config = dict(
    model='text-conditioned image diffusion model',
    conditioning='text',
    text_encoder_width=256,
    text_encoder_mlp_ratio=2.67,
    text_encoder_head_dim=64,
    text_encoder_qk_norm=False,
    text_encoder_inner_norm=False,
    weight_standardization=False,
    scale_shift_norm=True,
    eps=1e-08,
)
Rows from block 2 of the text encoder, named by matrix and row number. Rows with one number belong to one neuron. Each number is 128 + 32 x the weight over its row's rms, rounded and kept within 0 to 255. All counts start at 0. After the name is the row's rms in percent of the matrix's.
# gate: MLP gate (text_encoder.blocks.2.mlp.gate.weight, 672x256), inputs 0-127
# fc1: MLP up (text_encoder.blocks.2.mlp.fc1.weight, 672x256), inputs 0-127
# fc2: MLP down (text_encoder.blocks.2.mlp.fc2.weight, 256x672, transposed), outputs 0-127
gate.359 069 [123 115 103 168  63 140 129  93  88  46 145  83 167  82 114 150  92 179 136 173 111 214 104  96 160  89 158 108 137 140  89 165 120 153 110  81  91 139 113 161 118 157 149 115  76 156 124 120 162 165 103 126 186 113  97 174 189 144 117 149  93 152 147 211 109 117 119 130 155  75 119  76 109 120 166 157 174 121 133 143 101 148 169 156 145 195  70 157  73  97  99 184 161 147 155 110 124 134 121 221  73 133 137 139 158 122 145 120  88 103 158 113  96 132 192 108 120 113 182  85 172 134 104 165  81 163 121 223]
fc1.359 075 [145 114 137 172 113 163 120 140 107 172  85 156 120 143 122 114 120 101 148 169 118 136 187 141 104 154  84 155 193 132 110 115 164  48 117 140 144 164 196  84 148 161 143 118 176 145 158  79 141  70 131 159  95 107 118 131 131 110 139 173 145 169 101 120 137 101 171 124  99 126  96 109 123 135 158 127 189 156 175 109 168  97 124  89 125 116 138 172 135 128 133 160 120 189 130  72 191 146 100 122 156 116 137 145 151  76 107  99 112 198  99 116 114 110  90 126  86 132 158 143  51 159 104  90 124 123 119 137]
fc2.359 070 [151 162 138 120 160 119 158 138 155 140 111  72 125  75 118  93 148 137 136 166 184 131 102 156 111 110  92 153  79 130 182  75 132 112 108 103 109 114 147 174 159 114 158 124 157 122 187 110  85 108 143 149 104  64  50 145 207 129 104 153 163 149 142 152 143 149 129 138 163 129  83 130  94 114 203 134 186 148 209 118 154 113 156  72  80 147  68 107  74 128 149 164 140 141 150 173 111 150 112 110 168 110 136 126 136 194 143 126 125 156 136 133  88  64 121 157 161  90 153 150 100 146  98 135 173  71 154 123]
gate.360 065 [111 157  85  85 133 106 128 116 147 157 158 115 148 150 126 116  86 206  78  98 133 157 166 106  98 110 160 140  90 155  94 115 142  89 157  91 117 148 197 119 208  94 191 112  95 141  93 189  83 148 150 131 155  68  61 133  83 160 114 141 109 136 127 153 103 149 120 106 139 154 121 113 146 106 120  93  85  50  71 175 119 117 136  91 139 104 145 219  92 140 138 142 117 146  87 141 115  93 101 194 156 114 119 142 195 114 117 121 102 135 185 127 183 124 153 150  97  98 143 104 134 122 166 133  98 126 129 110]
fc1.360 075 [163 138 105  90 161 112 103 180 143  85  85  65 133 119  61 132 161  86 146 142 145 143 126 141  71 169 136 129 156 116 118 133 156 176  96 148 101 112 160 131 170 128 149 126 152 109 122 133  44 118  95 128 135 140  99  94 121 143 161  90 136 159 110 138 166 131 104 125 135 125 151 136 156  82 130 145 175 171 143 147  82  79 163 103 134  84 116 101 184 135  75 126  92  98 223 122 115 126 110 144 129 131 125 146 139 156  70 126 159 129  95 174 222 178 105 109 112 169 145 127 143 141  76 170 147  99 150  72]
fc2.360 065 [141 144 138 150  63 109 140 131 157 165 132 155 175 158 148  70 169 161 168 179 139 156 108 135 110 150 154  78 136 164  91 149  98 116 154 145  86 140 161 123  72 142 107 120  69 114 128 163 119 122 117 114 115  93 119 137 110 150  85  92 186 105  64 130 174 177 132 135 134 147  71 138 104 173 124  95 152 147 129 147  91 139 189 167 132 157 220  95 151  81 144  81  80  35 125 110 130 154 132 126 132 121 144 137  98  86 122 143 114 124  95 134 115 127 120 115 117 167 169 134 131 180 113 124 162 172 133 134]
gate.361 073 [139 148  56 104 153  86 101 167 111 165 119 119 131  89 167  89 131 147 148 121 150 160 108 160 153  93 140 132 145 162  71 177 148 102 116  81 137  86 114 176 118 136  90 100 168 120 106  94 148  91 140  89 109  92 133 112 115 214 135 180 148  81 141  82 148 155 145 141 119 125 161  91 158 210 116 109  55 139 147 147  64 179  81  87 151 126 137 147  95 101 113  94 114 103  71 163 113 133 236 120 172 156 130 137 104 164 155  84 143 161 102 133  95 115 138  77  96 124 112 137 158 118  86 139 147 132  88 175]
fc1.361 076 [100  99  87 105 123 113 165  86 122 147  80  42 113 107 165 165 152 147 133 149 174 140 137 162 109 145 187 163  99 138  77 158 121  81 158 137  91  79 146 127 105 159 116 124 205 150 138 112 165 142 185 141 125 151 137  71  81 145 176 198 110  66  87  97 193 187 145 100 116 107 104 130 104 191 108 123 105 102 131 175 119  77  96 151 147 104 115 162 108 138 162 100 126 122 184 133 149 128 187  88 147 173  84 115  52 139 108  99 169 132 120 148 126  77 179 146  80 100 123 124  86 147  86 197 131 145 110  73]
fc2.361 071 [141 107 157  91 176 119  72 180 140 160 105 130 125 170 123 144 124 101 191 123 133 174 146 134  71 146 227 140 130 140 129  79 136 174 112 127 119 134 161 114 137 185  76 142 114 119 141 143  64 116 109 156 166 176 154 183 153 135 145 102  55 169 117 195 201 104 140 123 131 125  67 170 186 120 135 160  68 124  99 144  97  97 115 215 137 115 130 123  99 140 123 122 117 116 114 154 140 162 119 162 115 133 156 105 158 118 138 145 109 153 108 143 122 122 115 137 139 155 198 147 161 171  79 165  99 114  69 124]
gate.362 071 [121 133 140 107 129  65 179  58 223 114 134 136  88 140  71  84 106 108  82 142 115 138 134 110 146 121 139 109 133 147 146 117 166 138 110 143 174 147 154 140 132 105  78 106 122 144 151 170  85 135 148 139 169 159  81  72 239 155 108 156  94 159 135  88 152 123 142 139  75 158 184 179 139  76  70 116 103 112 125 105 116 143 173 110 188 148 114 132  97 130 185  96 148  87 147 127 185 104 146 141 176 114 148 139  67 129 129 154 186 129 102 103 175 132 128 119 152 112 109 158 111 142  98 169 119 167  56 143]
fc1.362 070 [114 153 113  83 140 132 104 179  87 117 130 154 124 105 145 117 109 106 126  53 127 189 137 146 123 133 128  93 146 110 129 139  75 159 149 155 125 117 131 134 124 126 144 159  90 122 156 125 122 139 135 170 110 107 118 131 135 129 136 123 127 124 165  82 153 124 185 150  62 150 105 255  95  82 154 140 129 117 153 163 102 129 140  94 177 152 138  75 105 114 151 133  85 122  95 149 133 126 131 171 120 133 126 158 124  87  97 186 141 119 142 132 118  82  66 147 153 203 163  77 151 135 111  79 135 188 124 161]
fc2.362 071 [146  88 124 156  90 165  60 144  81  91 106 114 142 165 164 130 173 148 127 127 119 112 130  88 120 105 123 180 171 200 102 109 110 148 167 122 157 135 199 193  94 181  77 134  89 161  91 161 157 149  91 140 131 104  62 106 112 115 126 127  49 114 113  82 183  99 130 156 122 120 127 188 133  62 179 167 110 111 108 110 135  70  96 117  81 201 101 126  71  74 130 134 154 127  91 116 192  99 126 100 115 119 130  99 141 103 149 174  79 153 131 122 114 152 136  92 156 125 151  90 142 175 109  68  84 132 138 144]
gate.363 068 [109 114 120 187  71 131 104 126 130  95 118 148 134  79 120 162 173 107 134 151 181 143 205 157 125 133 148 165 104 148 140 117  99 128 162 105 121 176 140 164 141 106 134 154 130 134 107 183 188  99  90  67 217 145 162  92 105 145 180 145 158 101 177 154 173 159 102 193 101 165 197 110 155 158  66 131 115 172 125 115  93 138 141 138 142 148 106 139 134 146 120 140 167  90 158 167 130 146 179 205  66 148 177 124 206 186 143  83 158 157  98 140 129 133 178 131  93 159 134 116 129 111  94 124 171 132  94 127]
fc1.363 072 [144 145 114  93  86 135 105 185 103 113 144 167  96  66 159 145 124 149 166 120 110 108 180 162  91 107 103 142 105 148  56 140 171 126  84 145 114 102 130  79 157 131 103  93 121 142 109 123 138 155 171 148 117 128 123 109 176 123 115 116 115 127  29 113  83 107 102 167 116  79  81  92 136 117 161 143 142 182 114 123 112 109 113 161  63  94 129  79  82 159 128 110 138 149  96 148 135  85 171 105  96 188 154  67 153 144 119 131  82 168  88  97 128 127 162 152 161 111 140 136 124  49  85 131 167 184 145 135]
fc2.363 070 [121  71  39 128 108 121  30 123 145 151  71 125 138 168 127 138 114 169 117 104  72 104 136 178 172 106 163  95 105 134 119 113 112 130 126  97 145 159 148  87 110  80 103 172 178 126 105 176 145 147 169 123  84 140 102 166  89 115 143 152 149 160 170 177 105 131 134 146 181 117 177 179  94 130 104 177 160 135 111  95 137 107  67  47 113 129 104 102 105 155 142 115 165  82 210 155  74 141 131 144 166  97 119  52  99 140  88 184 121 140 137 116  97  96 156 154 155 137 190 145 144 161  98 103 122 134 126  45]
gate.364 072 [ 83 165 183 153 110 154 181 126 122 122 136 155  99 119  78  87 144  81 159 119 147 132 161 136 154 142 126 159 111 114 136  66 104 124 123 159  78 153 141 101 121  95 154 129 167  96 116 137 129 142 118 208  91 167 150 104 123 164 105 163 171 149 102 167 135 167  96 122 198 164 123 157  63 124  99 120  88 158 175 134 186 132  99 102 149  85 183 167 137 118 161 126 182 124 147 138 169 147 146 134 126 154 136 133  83 130 155 111 162 188 131  64 138  85 112 108  92 119 205 123 113 112 201 172 164 135 163  80]
fc1.364 070 [144  91 152 109 191 116 138 102 152  98 151 167  64 161 104  82 118 132 157 118  93 163 166 105 116 161 120 114 164 125  77 162 136 122  80 124 137 105 100  83 105 202 153  87 107 169 144  83 143 104  97 163 170 127 140 130  68 163 141 141 100 102 100 114  73 110 178  79 184 144 152 124 109  62 152 130  93 142 141 117 189 140 146 127 108 151  74 164 157 140 167 113 168 109 157 157  46  75  89 112 105 106 151 138 108  73 139 133 105 121 145 110 133 143 165 114  81 108 127  97 128  62 165 173  89 129 168 103]
fc2.364 072 [160 115  87 159 142 131 172  77  89  73 165 145 150 169 137 132 148 103 141  76  69  80 110 161 120 182 127 134 131 163  99 124 208  90 152 146 101 126 130 165 126 157 140 146 120 162 156 138 135 132  82 156 107 130 105 128 111 120 195 151 144 150  66 129 121  94  70  71 107 134 107 139 102 161  93  79 161  44 144  84 141 141 176 146 129 161 128 176 127 134 153 173 139 164 149 113 130 139  96 156 176 160 132  96 147 147 117  65 141  83  81 117 144 157  97 165 108 148 152 152  67 125 155 154  74  58 106 174]
gate.365 074 [112  60 169 107 164 161 120 136  92  85 104  50 143 181  96 126 175 145 136 182 167 120  78 131 109 156  81 145 120 173 134 130 104 103 157  53 128 113 182 136 121 156  95 129 116 206 126 126 126 112 116 136 128 106 153 124 116 148 100 162  98 114  98 159  97 150 156  68 103  82 176 127 119  66 151 206 138 155  97 132 134 148 129 100 177 167  89 175 195 106  89 150  95  99 160  77  98 112 178 118 104 135 151 121  77 129  71 120 140 124 111 101  63 134 145  93 106  97 143 161 135  94  47 177 146 133 183 108]
fc1.365 075 [ 73 130 114 136 138 165 146 169 151 138  69 112 108 169  50 118 164 120 148 110 114  89 118 163 136  63 120 113 124 126 176  97  80 172 143 122 159 148 120 142 109  73 117 188 179 199 140 102 179 110 119 110  97 127 124 148  90 145 167 132 143 147  80 103 159 137 144 107 130 127  96 125  89 161 126  68 140  99  86  82  79 109 159  74 160 122 144 164 110  56 129 100 136 113 170  90 148  86 107  64  96  85 191 149 193 139 167 105 177 132 122 128 127 122 128 102 117 130 124 181 101 132 163 121 174 148 145 102]
fc2.365 067 [112 100 110 116  83 162 135  97  91 130 144 125 100 153  97  90  77 119 184 123 113 138 147 176 135  85 152 127  94 135 153 105 144 130 178 113 171  57 133  83 142 184 173 108 125  89 138  86 180 165 111 134 140 148 123 140 138 101 160  95 155 128  84 116 128 157 159 134 152 134 116 131  63 145 124 154 178 162  78 132 153 109 122  63  76 141 142 129  85 157 131 153 148 178 101 135 111 155 142 150 123 177 167  85  85 134 135 109 146 120 105  49 116 120 211 100  92 122 108 151 102 116 142 141  82  65 195  96]
gate.366 073 [102 173  87 150  92 105 113 151 123  68 154 129  99 110 127 151  90 160 123 130 129  88 165 170 144 178 146 136  72 161 118 117 111 173 173 131 146 132 171 132 126 144 103 177 153 132 135 117  84 133 129 107 132 158 146 165 144 183  77 214 166  97 126 112 127 103  94 109 173 141 151  77 171 106 124 136 157  82 186 152  83  89  72 118  43 107 100 139 160  96 100  87 117 128 129 122 170 128  86 133  68 107 104 129 131  89 105 151 129 178  85  35 159 118 176 133 153 180 148 129 178 136 150  78 163 138 170  68]
fc1.366 081 [147 183 124 182 170 114  80 140 166 147  83 191 153 156 149 144 192  62 118 130 104 115 154 121 135 117 107 200 132 105 127 172 107 160 118  89 157 142 137 128 145 137 135  76 108 121 133 168 107 104  99 120 128 167 154 130 144  68 175 168 155 123 126 146 124 114 139 138 125  95  94  86 141 148 170 186 158 168 163 143  83  73 198 159 108 108  91 134 145 158 178 164  93 135 145 152 104 127 113 162  92 140 138 121 141 139 146 115 157  92 124 142 113  76  99 147 197 105  75 183 101 126 135  98 128 119 144 106]
fc2.366 076 [136 163 139 143 133 162 134 165 143 148 117  93 158  85 158 160 183 167 124 170 131 104 172 163 107 133 108 151  97 111 196 135  92 134 112 164 152  98  98 130 147 141  95  87 184 162 136  84 121 165 102  63 122 126 163 145  56 162 156  94 115 149  87 125  82 148 136 100 105  93 161 126  99 106 119  82  97  69 117 155 165 152 145 132 240 134 144 141 109 133  97 163 144 172  99 149 135  86 150 103 141 138 142  97 156  91 129 128 137 142 138 151 102 117 129  54 147 125  98 140  88 121 107 112 113 204 137  58]
gate.367 075 [173  55  71 192  96  74 135 101 108 107 123  88  93  78 128 115  84 139 124 120 107  86 147 119 135  78 148 151 104 182 127 144 153 153 132 139 109  90 124 159 129 124 167 112 189 151 160 136  75 192 165 104 156 112 199 149 102 156  99 142 113 168  82 127 175 164 108  76 169 145  84 115 150  88 123 140 108 158 147 116 102 101 152 119 129 128  97  97 130 149 121 150 124 141  99  65 108 122  91 121 145 126  64  90 126  99 141  93 164 105 119  89 176 132  99 157 175 148 164  69 181 101  70 164 109 109 146 170]
fc1.367 077 [ 91 207 169 119 159 185 135 119  99 117  98 128 147 127 131  96 217 175 137 112 110 147 166  84 178 174 155 177 158 146 136  70 124 132 147 124  95 150 179 153 137  86 121  62 119  78  74 140 144 128 123  84 159 141 156 171 128 139  98 150 103 148  88 116 149  93 155  89 119 149 109  87 129 112 116 128 200 174  99 179 113  99 151 169 182 152 137 144 167  82 197 111  92  92 119 168 109 110  69 156  54  79 132 127 148 106 134 105 115  94  95 162 134 142 139 116 146 141  89 165 141  92  95  81 120 123 138 143]
fc2.367 070 [ 85 106 116  81 155 164 147  83 116 170 153 153 117 179 160 112 116 127 122 125  96 158 116  95 139  44  87  81 139 142  94 137 156 143 112 140 105 144 143 150 162 145  64  65 128  94  95 101 151 107 119  96 133 194 106 122 177 142 115 103 199 136 144 175  67 104 124 169 135 125 132 130 156 143 140  70 147  84 122 158 113 104  97 167  71 131 173 130 143 138 134 119 134 118  80  79 197 119 142 104  95 108 167 104 148 142 130 159  85 129 140 187 152  99 174 110 122 118  90 121 116 113 147 126 163  93 133 143]
gate.368 073 [ 90  70 101 123 153 125 162  99 163  63 198 138 160 139 179 210 134 150 154 163 112  94 107 165 123 115 139 136 129 213 103 126 186 170 177 167  95 158 149  99 115 158 130 112 160 141 143 148 129 151 127 120 161 133 128 119 181 111  78 161  91 178 129  94 120  95 127  63 172 123 126  65 111 158 138 136 140 134  83 134  80 139  94 105 129 170 131 183 126  98 102 184 116  78 121  96 127 129 144 155 152 105 141  78  92 168 107 148 146 165 150 129 119 132 116 118 112 149 114  61 178  78  81 167 208 135 151 123]
fc1.368 072 [109 102 124 100  98 170  45  99 129 179 109 169 141 196  78  96 172  89 101 117 104 152  93  64 112 163 118 143 115 160 126 155 146 114  92 146 117 114  78 154 131  71  99  79 117 129 143 114 185 109 123 135 174 182 110 170 119 132 136  82 165 183 192  79  62  91 113 125 143 152 128 160 114 144 125 112 100 148 153 134 164 130 129 137  92 124  76 181 138  80 136 154 157  90 101 102 224  99 102 126 124 102 116  82 149  66  88 103 111 148  89 145 147 169 140 165 118 115 110 109 153 136 154 108 102 123  74 170]
fc2.368 065 [150 138 164 174 176 129  98 164 122 119 169 139 154 120 148 149 118 167 121  86 120 133 171  49  82  91 104 124 191 114 165 142 127 134 120  90 170 141  87 108  23 108 175 156 114 101 112 186 129 109 113 122 182  87 194  87 112 181 106 121 156 138 181  92 133 104 100 105 140  98  79  96 107 185 124 152 132 159 127 180 154 107 106 147 154 134 130 126 175  55 135 137 142 129 124 145 106 172 156 107 119 156 190  75 110 168 106  92 109 124 133  74  73 113 133 119 144 146 122 196 134 152  92 130  98 139 141 176]
gate.369 073 [126 152 111 120 159 130 155 168 161 139 159 111 147 135  66 158  91 117 199 178 149  99  81 103 154 144 165 112 134 147 150 103 117 184 140 166 122 121 108  33 186 116 156 176 153 167 173 119 138 115 129 185  28 139 136 104 148 127 148 109 124 111 116 134 198 144 118 130 111 161  68 119 187 116 102 140 102 110 176 121 117 121 127 111 195 158 162  78  94  93 149 185 150 158 127 139 120  36 148  88 125 136 205  74 147 138 157 105 178 171 149 135 149 117 164 112 172 146 168 113 135  83 142 124 121  81 111  81]
fc1.369 075 [112 148 166 150  94 130 160  76  88 143 105 106  83  79 102 148 138 156 107 128 151 116 155 144 137 114 132  95 140 163  92 118  84 107 173 139 141 125 121 174  97 186 145 143 124 141 111 138 165  93 173  59 147  95 149  93 115 140 182 114 121 113  87 139 164  99  91 124 121 171 130  76 151 175 153 132 134  76 162 135  73 115  87 158  76 123 126  93 117 131  88 107 166 112 149 100 119  87 156 176 145  88 116 187  47 167 149 152 124  77 144 112 133 147 111 141 160 168 140 119 109 133 122 120 152 119 157 152]
fc2.369 072 [120 138  91 135 115 174 124 148 185 133 118 157 146 160 189 122 114 124 111 121 117  99  43 188 115 126 128 137 167 127 160 162 104  94 175 142  82 194 145 101 125 130 146 112  95 132 121 178 121 116 132 117 131 171 157 191 146 129  99 105 110 199 135 176 154  94 120 120 146  88 148 128 123 125 143  97 104 144 143 174 139 122 137 137 209 113 128 163 213 148 182 133 197 124 168  90 145 142 152  84 179  89 156 125 129  87 111  68 149 144 141 103 117 151 160  85 152 171 104 148 180 155  89 119 113  78 149 134]
gate.370 067 [139 179 129 172 171 155  56  67  86 165 107 177 140 124 152 181 134 158 155 118 160 134 134 114 126  83 154 104  87 141 121 113 177 126 142  97 111 115 153 136 120 192 130 163 154 159 119 156  99 126 150 115 121 125  97 142 154 170 111 144 113 133 150 138 162 149  71  90 149 138 132 165  78 170 158 110 119 116  74 107  92 138 168 152 126  85 113 134 125 121 154 127  95  91 143 176 159 169 172  86  97 105 106 118 151  85 115 175 117 193 197 175 113 154  41 117 121 142 162 119 166 100 129 123 149 172 132 176]
fc1.370 079 [121 106 153  98 146 194 133 150 154 138  84 120 117  60  84  63 121 135 118 149 148 110 139 147 137 140 127 109 159 108 147  73 124 156 145 188 188  93 171 141 163 121 153  96 162 140 135 126 143 122 157  99 159 142 150 141 168  86 122 132 150 148  88 121  66 176  94 100 158 148 124 150 170 105 112 111 168 105  93 101 130  90 118  86 196 138 146  95 195 205  95 149 106  96 115 128 154 141 107 129 124 233  58 110 175 126 141 151 188 139  70 149  69  82 100 155 131 142 184  70 169  69 147 119  78 163 176 135]
fc2.370 068 [128 160  70 127 108 135 124  95 116 162 137 198 142 135 137 117  68 126 138  89 107 134  83 210 131 150 161  70 155 131 120 138  94  95 107  88 137 100 167  59 142 187  93 155 159 194 157 133 151 185 105 109 106  84  70 100 173 146 104 221 143 130 150 110 102  91 165 136 145 152 131 110 121  87 140 106 105  93 148 152  72 121 123 150 109 139 161 106  65 122 134 103  97 153 163 160  92 119 137 104 189 157 123 139  61 105 124 136  94  81 164 156 126 181 115 128  62 107 155 140 108  85 152 186 144 125  94 200]
gate.371 068 [122 123 135 126 146 167 108 171 103 133 141 151 162 167 113 138  42  84 151  69 164 105 104 108 151 144 105 128 101  73 127  88  97 126 133 121 141 124 131 104 109  81  98 156 135 125 110 152 104 133 111 119 123  91 129 175 140 154 111 110 142  70 154 203 162 125  88 113  99 112 167 159 171  68 152 130 106 195 165 130 117 134 114 132  88 138 247 127 127 108  79 135 139 120 105  98 109  93  99 151 189 143 111 152 179 143 116 148  53  52 177  95 115  95 184  85 128 122 121 102 102  87 126 130 128  89 103 114]
fc1.371 079 [142 179 171 159 111 150 160 218 113 143  59 143 128 128 126 119 152 130 137 111 103 117  73 129  72 106 186 130 131 127 138 138 124 139 103 100 190  94  71 135 102 134 103 135 134 143 159 127 121 144 123  80 169 147 184 123 143 141 117  96 156  95  91 143 141  78 104 125 140 145  89  69  74 128 105 124 101 170 123  85 123  94 209 108  93 183  60 102 112 108 128 150 163 133 160 147 105 120  61 106 151 155 184 145 122 118 112 142 148 144 117 128  98 149 161 178 134 110 139 113 156 144 126 122 141 100 157 116]
fc2.371 074 [123 184 140 101 115 167 166 137 132  88  93 163 169 192 100 103  82  84 162  96 157 135 179 117 133 135 115 155 101 141  88 147 147 138 168  85 143  87 119 119 123 141 100 119 112 116 127 105  94 111 123 153  72  99 104  69 159 122 120 124  97 195 114 143 149 108  71 130  79 182 109  91 116 108 159 111 154  93 158  68 113  61 126 110 154   4 193 125 125 114 134 112 114 109 138 109 146  86 100 137 180 176 166 138 128 111 202 124 139 219 166 129 146 120 117 154  78 117  90 126 127 107 149 126 124 137 124 160]
gate.372 078 [ 51 181 157 154 150 157  84 116 112 107 111 109 165 135 104 182 106 159 117 112 102 118  86 102  89 174 141  81 130 147 143 107 143 167 144 111  86 143  92 126 138 185 145 123 111 143 151 107  82 129 114 185 161 109  94  66 141 149 179 107 162 101 165 104 178 119 164 116 135 159 146 135 164 120 136 129 116 135 154 145  86  57  69 111 156 132  58 194  60 133 124 144 132 132  60 140 103 182  93 157 142 100 145 144 126 149  93 140 140 176 121 158 157 131 166 111  95 113 137 138  62  96 127 146 119 127 172 107]
fc1.372 070 [157 103  92 166 136 128 179 143 208 118 113 132 134 112 120 140 129 145 108 108 141 145  84 134 111 161 131 126 136 183 153 202 127 124 142 196  83 159 146 109  59 171 123 135 147 108 152  56 153 149 133 143 174 123 160 141 164 118  92 137 135 156 121  93 139  81 135  89 144 110  52 125  85 161 108 108 127 126 128 132 163 134 188  89 151 154  95  95 142 135 162 112 146  78 198 164 130 124 107 174  69 138 103 103  86 107 167  92 146 163 129 189 131 192 152 126 173 139 117 135 147 160 120 166 177  67  97 134]
fc2.372 069 [156 137 132 148 157 135 156 105 158 170  79 132 110 141 141 128 140 132 173 119 138 150 125 152 181 116 103 142 111 120 169 117 117 123 107 125 102 184 156 122 124 172 114 137 155 121 151 142 121 119  63 126  57  94 114 118 144 114 153  81 141 157 134  79 189  96 162 135 124  85 120 138 140 138 204 176 206 125 162 163 115 136 144 139 202  78  90 122 110 119 104 114  85 182 156 127 101 122 131 102 160 150 129 143 125 109 107 107 132 118 137 140  72  67  56 109  95 118 101 155 120  58  84 146 144 150 147  89]
gate.373 071 [ 71  63  96 118 166 126 119 184 145  99 109 172 131 150 126  90 141 122 131 118 109  78 170 176 137 150 171 140 187 147 136  92 128 106 142 127  98 131  87 117 142 109 111  89 111 112  86 139 170 155 122 186 126 144  97  98 128 112 130 159 128 117 159  93 205 100 113 115 119 144 197 150 112 148 150  88  98 109 106 165 105 124 117 116 119 132 169 131 152 164  85 100 140 112 164  89 133 145  29 139 117  91  92 181 156 131 161 103 142 163 123 103 136  87  90 135 188  94  17 101 156 128 149 155 147 156 121 125]
fc1.373 071 [185 142 166  87 138 127 194 130 113  46 133 162 174 194 137 151 107  94 168 169 159 137 202 111 158 156 128 154 145  76 139  88 111 110 103 137  93 127 113 111 132 104  88  90 154 144 122 163  63 218 119 140 124 106 148 124 108 101 138  84 136 117 196 155 112 135 172 170  98 146 138 162 128 112 103  87 151 116  97 115 210  87 158 182 136  82 146 120 171 153 106 148 154 127 170 136 136 139 149  96 142  90 105 140 182 149  56 129 119  63 111 119 107 123 109 144 152  98 177  75 133 104 177  94 160 186 123 147]
fc2.373 071 [135 134 104 127 133 176 136  95 177 105 169 164 224 111 149 161 115 120 121 104  83 105 149 117 128  74  91 132 164  94  82 194  99  87 107 138 139 152 147 168 139 112  99  96 139 138  77  98 193 118 164 108 152 109 138 130  78  74 130 156 140 199  69 161 118 129 123 161 139 146 132 183  96 204 137  83 105 176  98 146 112 137 154 111 152 170 110 167 190 145 138  92 141 125 126 156  73 156 157 189 142 174 128 119 171 161  97  97  97 158 134 114 154 141 144 104 144 168 191 157 156 130 165 102 138 144 127 133]
gate.374 076 [135  89  98 121 188 136  70 161  58 129 137 148 137 109 122 102 154  87 110 119  99 128 159 142 145  98 119 135  95 131 170  87 150 127 137 138 165 128 184  91 143 137  54 125 133 156 120 173 176 147 125  63 114 120 116 109  98 113 134 145 148  95  76 167 145 153 130  99 195  51 142  35 102 132 122  75 115 173 102 123 152 136 140 133 102  75 139 179 116  51 164 185  91 209 139 154  81 139 143  94  98 175 100 103 110 174 151  99 111 110 172 147 156 115 152 185 127 116 123 130 115 119 138 138 153 145 103 166]
fc1.374 078 [156 109 157 113  89 141 140 108  43 104 135  73 103  84 150 135 163 130  72 137 128  70 124 126 112 122 137 130 142 160 111 127 171 110  98 143 173 107 133 167 112 161 102 150 105 159 148 112 148 129 108 177 138  95 164 208  82 131 128 139 104 222 102 170 133 176 151 138  94 111  87 181  94 101 110  86  97 121 134 147  94 151 141 116 123  97 143 111 162 120 104 119  64  88 174 106  49 124 130 102 179 113 167 132 114  99 133 109 156 160  83  73 109  53 124 148 108 122 117  91 121 112 113  51  77 107 138 105]
fc2.374 071 [145 128 158  94 158 137  94 152  72 132 183 194 192 133 149 198 170 140 213 102 138 169 113  90  69 157 166 166 121 132  92 187 107 165 126 126 143 121  80 138 138  63 172 157  80 137 152 157 122 197 163 159 119 157 172 134 138 126 151 189 109 222 127 171  89 106 102 156 133 146 130 153 160  97  85 184 105  80 165 119 108 142 165  84 124 126 159 147 106 139  45 154 148 141 162 130 101  67 109 139  99 121 160 119 116 120  89 131 173 140 157 143 129 118 119 130 109 117 117 148 135 177 133 127 138 130 102 136]
gate.375 072 [143 143  85 143 166  99 112 144 100 120 154  86  97 146 109 160 135 126 123 108 131 102 193 114  95  35 121  82  99 133 102  72 143  81 141  97  97 115 143 158 104 154 129 138 155  86 159 137 155 107 112 144 144 148  80 146  98 111 118 166 127 146  98  66 134  93 133 126 117 105 138 172 115  98 117 116 150 130  97 129 145 110 155 120 120 108 131 182 146 127 149 174 157 143 112 119 132 202  87 108  83 111 191 123 124 142 124 133 140 118 137 128 111 196 135 132 126 185 105  95 192 156 131 155 174  75 127 107]
fc1.375 075 [101 119 125 106  91  79  98 164 139 165 113 150 124  96 122 145 138 134  72 152 122 114 110 131 101 144  66 150 129 114 151 108 117 157 133 138 132 196 151 189 131  93 196 158 132 144 137  81 148 140  98 122  72 115 118 141  64 116 101 118 107 165  55 130  78 133  97  81  88 115 110 150  94 116  90  86 101 115 185 169 104 116  75 114 114  99 141 127 164 177 139 135  82 132 166 112 149 117 143 159 147  85  89  72 178 172  86 115  98 167 112 133  90 162 101 151 200 125 173 172 135 136  57  87 117 107  83 104]
fc2.375 079 [170 135 171 157  92 189  98 140 124 176  74 163 137 149 120 182 159 125 100 113 126  83 124 148 124 113 114 133 127 226  90 139 146  93 125 103 139 216 120 154 131 105 109 154  70 160  88 132 133 115 145 137 146 175 165 157 156 100 210 147 135 116 166  86 106 145 129 102 171 116  84 139 108 133 135 116  96 103 129  91 133 150 116 141 128 172 161  78 127  59 116 156 148 102 107 170 153 157 117 143 131 135  66  99  96 164  65 140 147 105 127  89 127 111 137 134 160  72 226 108 140 121 148 166  41 135 115 104]
gate.376 073 [ 79 151 108 170 169  85 124 156 148 139 104 117 109 116 112 106  81  79  85 112 118  59 102 158 129 141 139 106 154 131 161 160 162 174 160 105 148 135 101  82 104  61  91 163 198 138 183 133 121 173 116 122 116 114 125 110 149 157 155  70  82 126 120 132 141 168 140 139 163 147 144 171 130 137 118 157 139 104 134 188 132 121 117 159  65 164 110 119 135 105 186 114 162  41 141 102 160 116 129 177  99 151 160 131 167 133 123 121 184 106 133 172 111  78 118  73 173 136 109 150  97  70 144  80 151 120 136 156]
fc1.376 079 [133 134 129 107 129 163 107 179 117 128 154 131 103 163  65 181 166 140 163 161  99 133 104 116  31  96 180 129  83 138 123 122 107 137 105 137 102 118 151 118 118 129 136 134  63  96 106 156 124 190  89 165  86 141 156 154  91 154 110 173 134 143 117 124 106 127 120 164 114 132 152 175 101 162  79 150 138  74 103 160 112 141 107  98 156 117 111 129 109 147 164  71 132 164  96 113 165 153 143  86 146 107 141 142 115 167 161 123  77 121 141  66 157 124 134 174 114 153 126 165 130 174 144 142 100 151 151 116]
fc2.376 075 [107 107 131  77 123 150 113 174  70 134 142 128 129  98 103 110 105 119 142 164 135 161  68 179  75 186 171 119 153 118  94 149 107 145 142  97 102 160 130  61 189 168 105 157 131 147 145 129 141  85 104 139 102  86 130 122 135 143 102 174 123 134 119 143 114  78 168 109 117 131 136 125 118 187 187  46 102  95 143 142  83 129 139 133 100 114 177 168 137  83 148 201 165 121 157 140 111  45 150  86 122 138 128  93 154 136 130 161 154 118 131 228 158 123 167 167 167 138  93 146 114 152 120 146 164  76 119 143]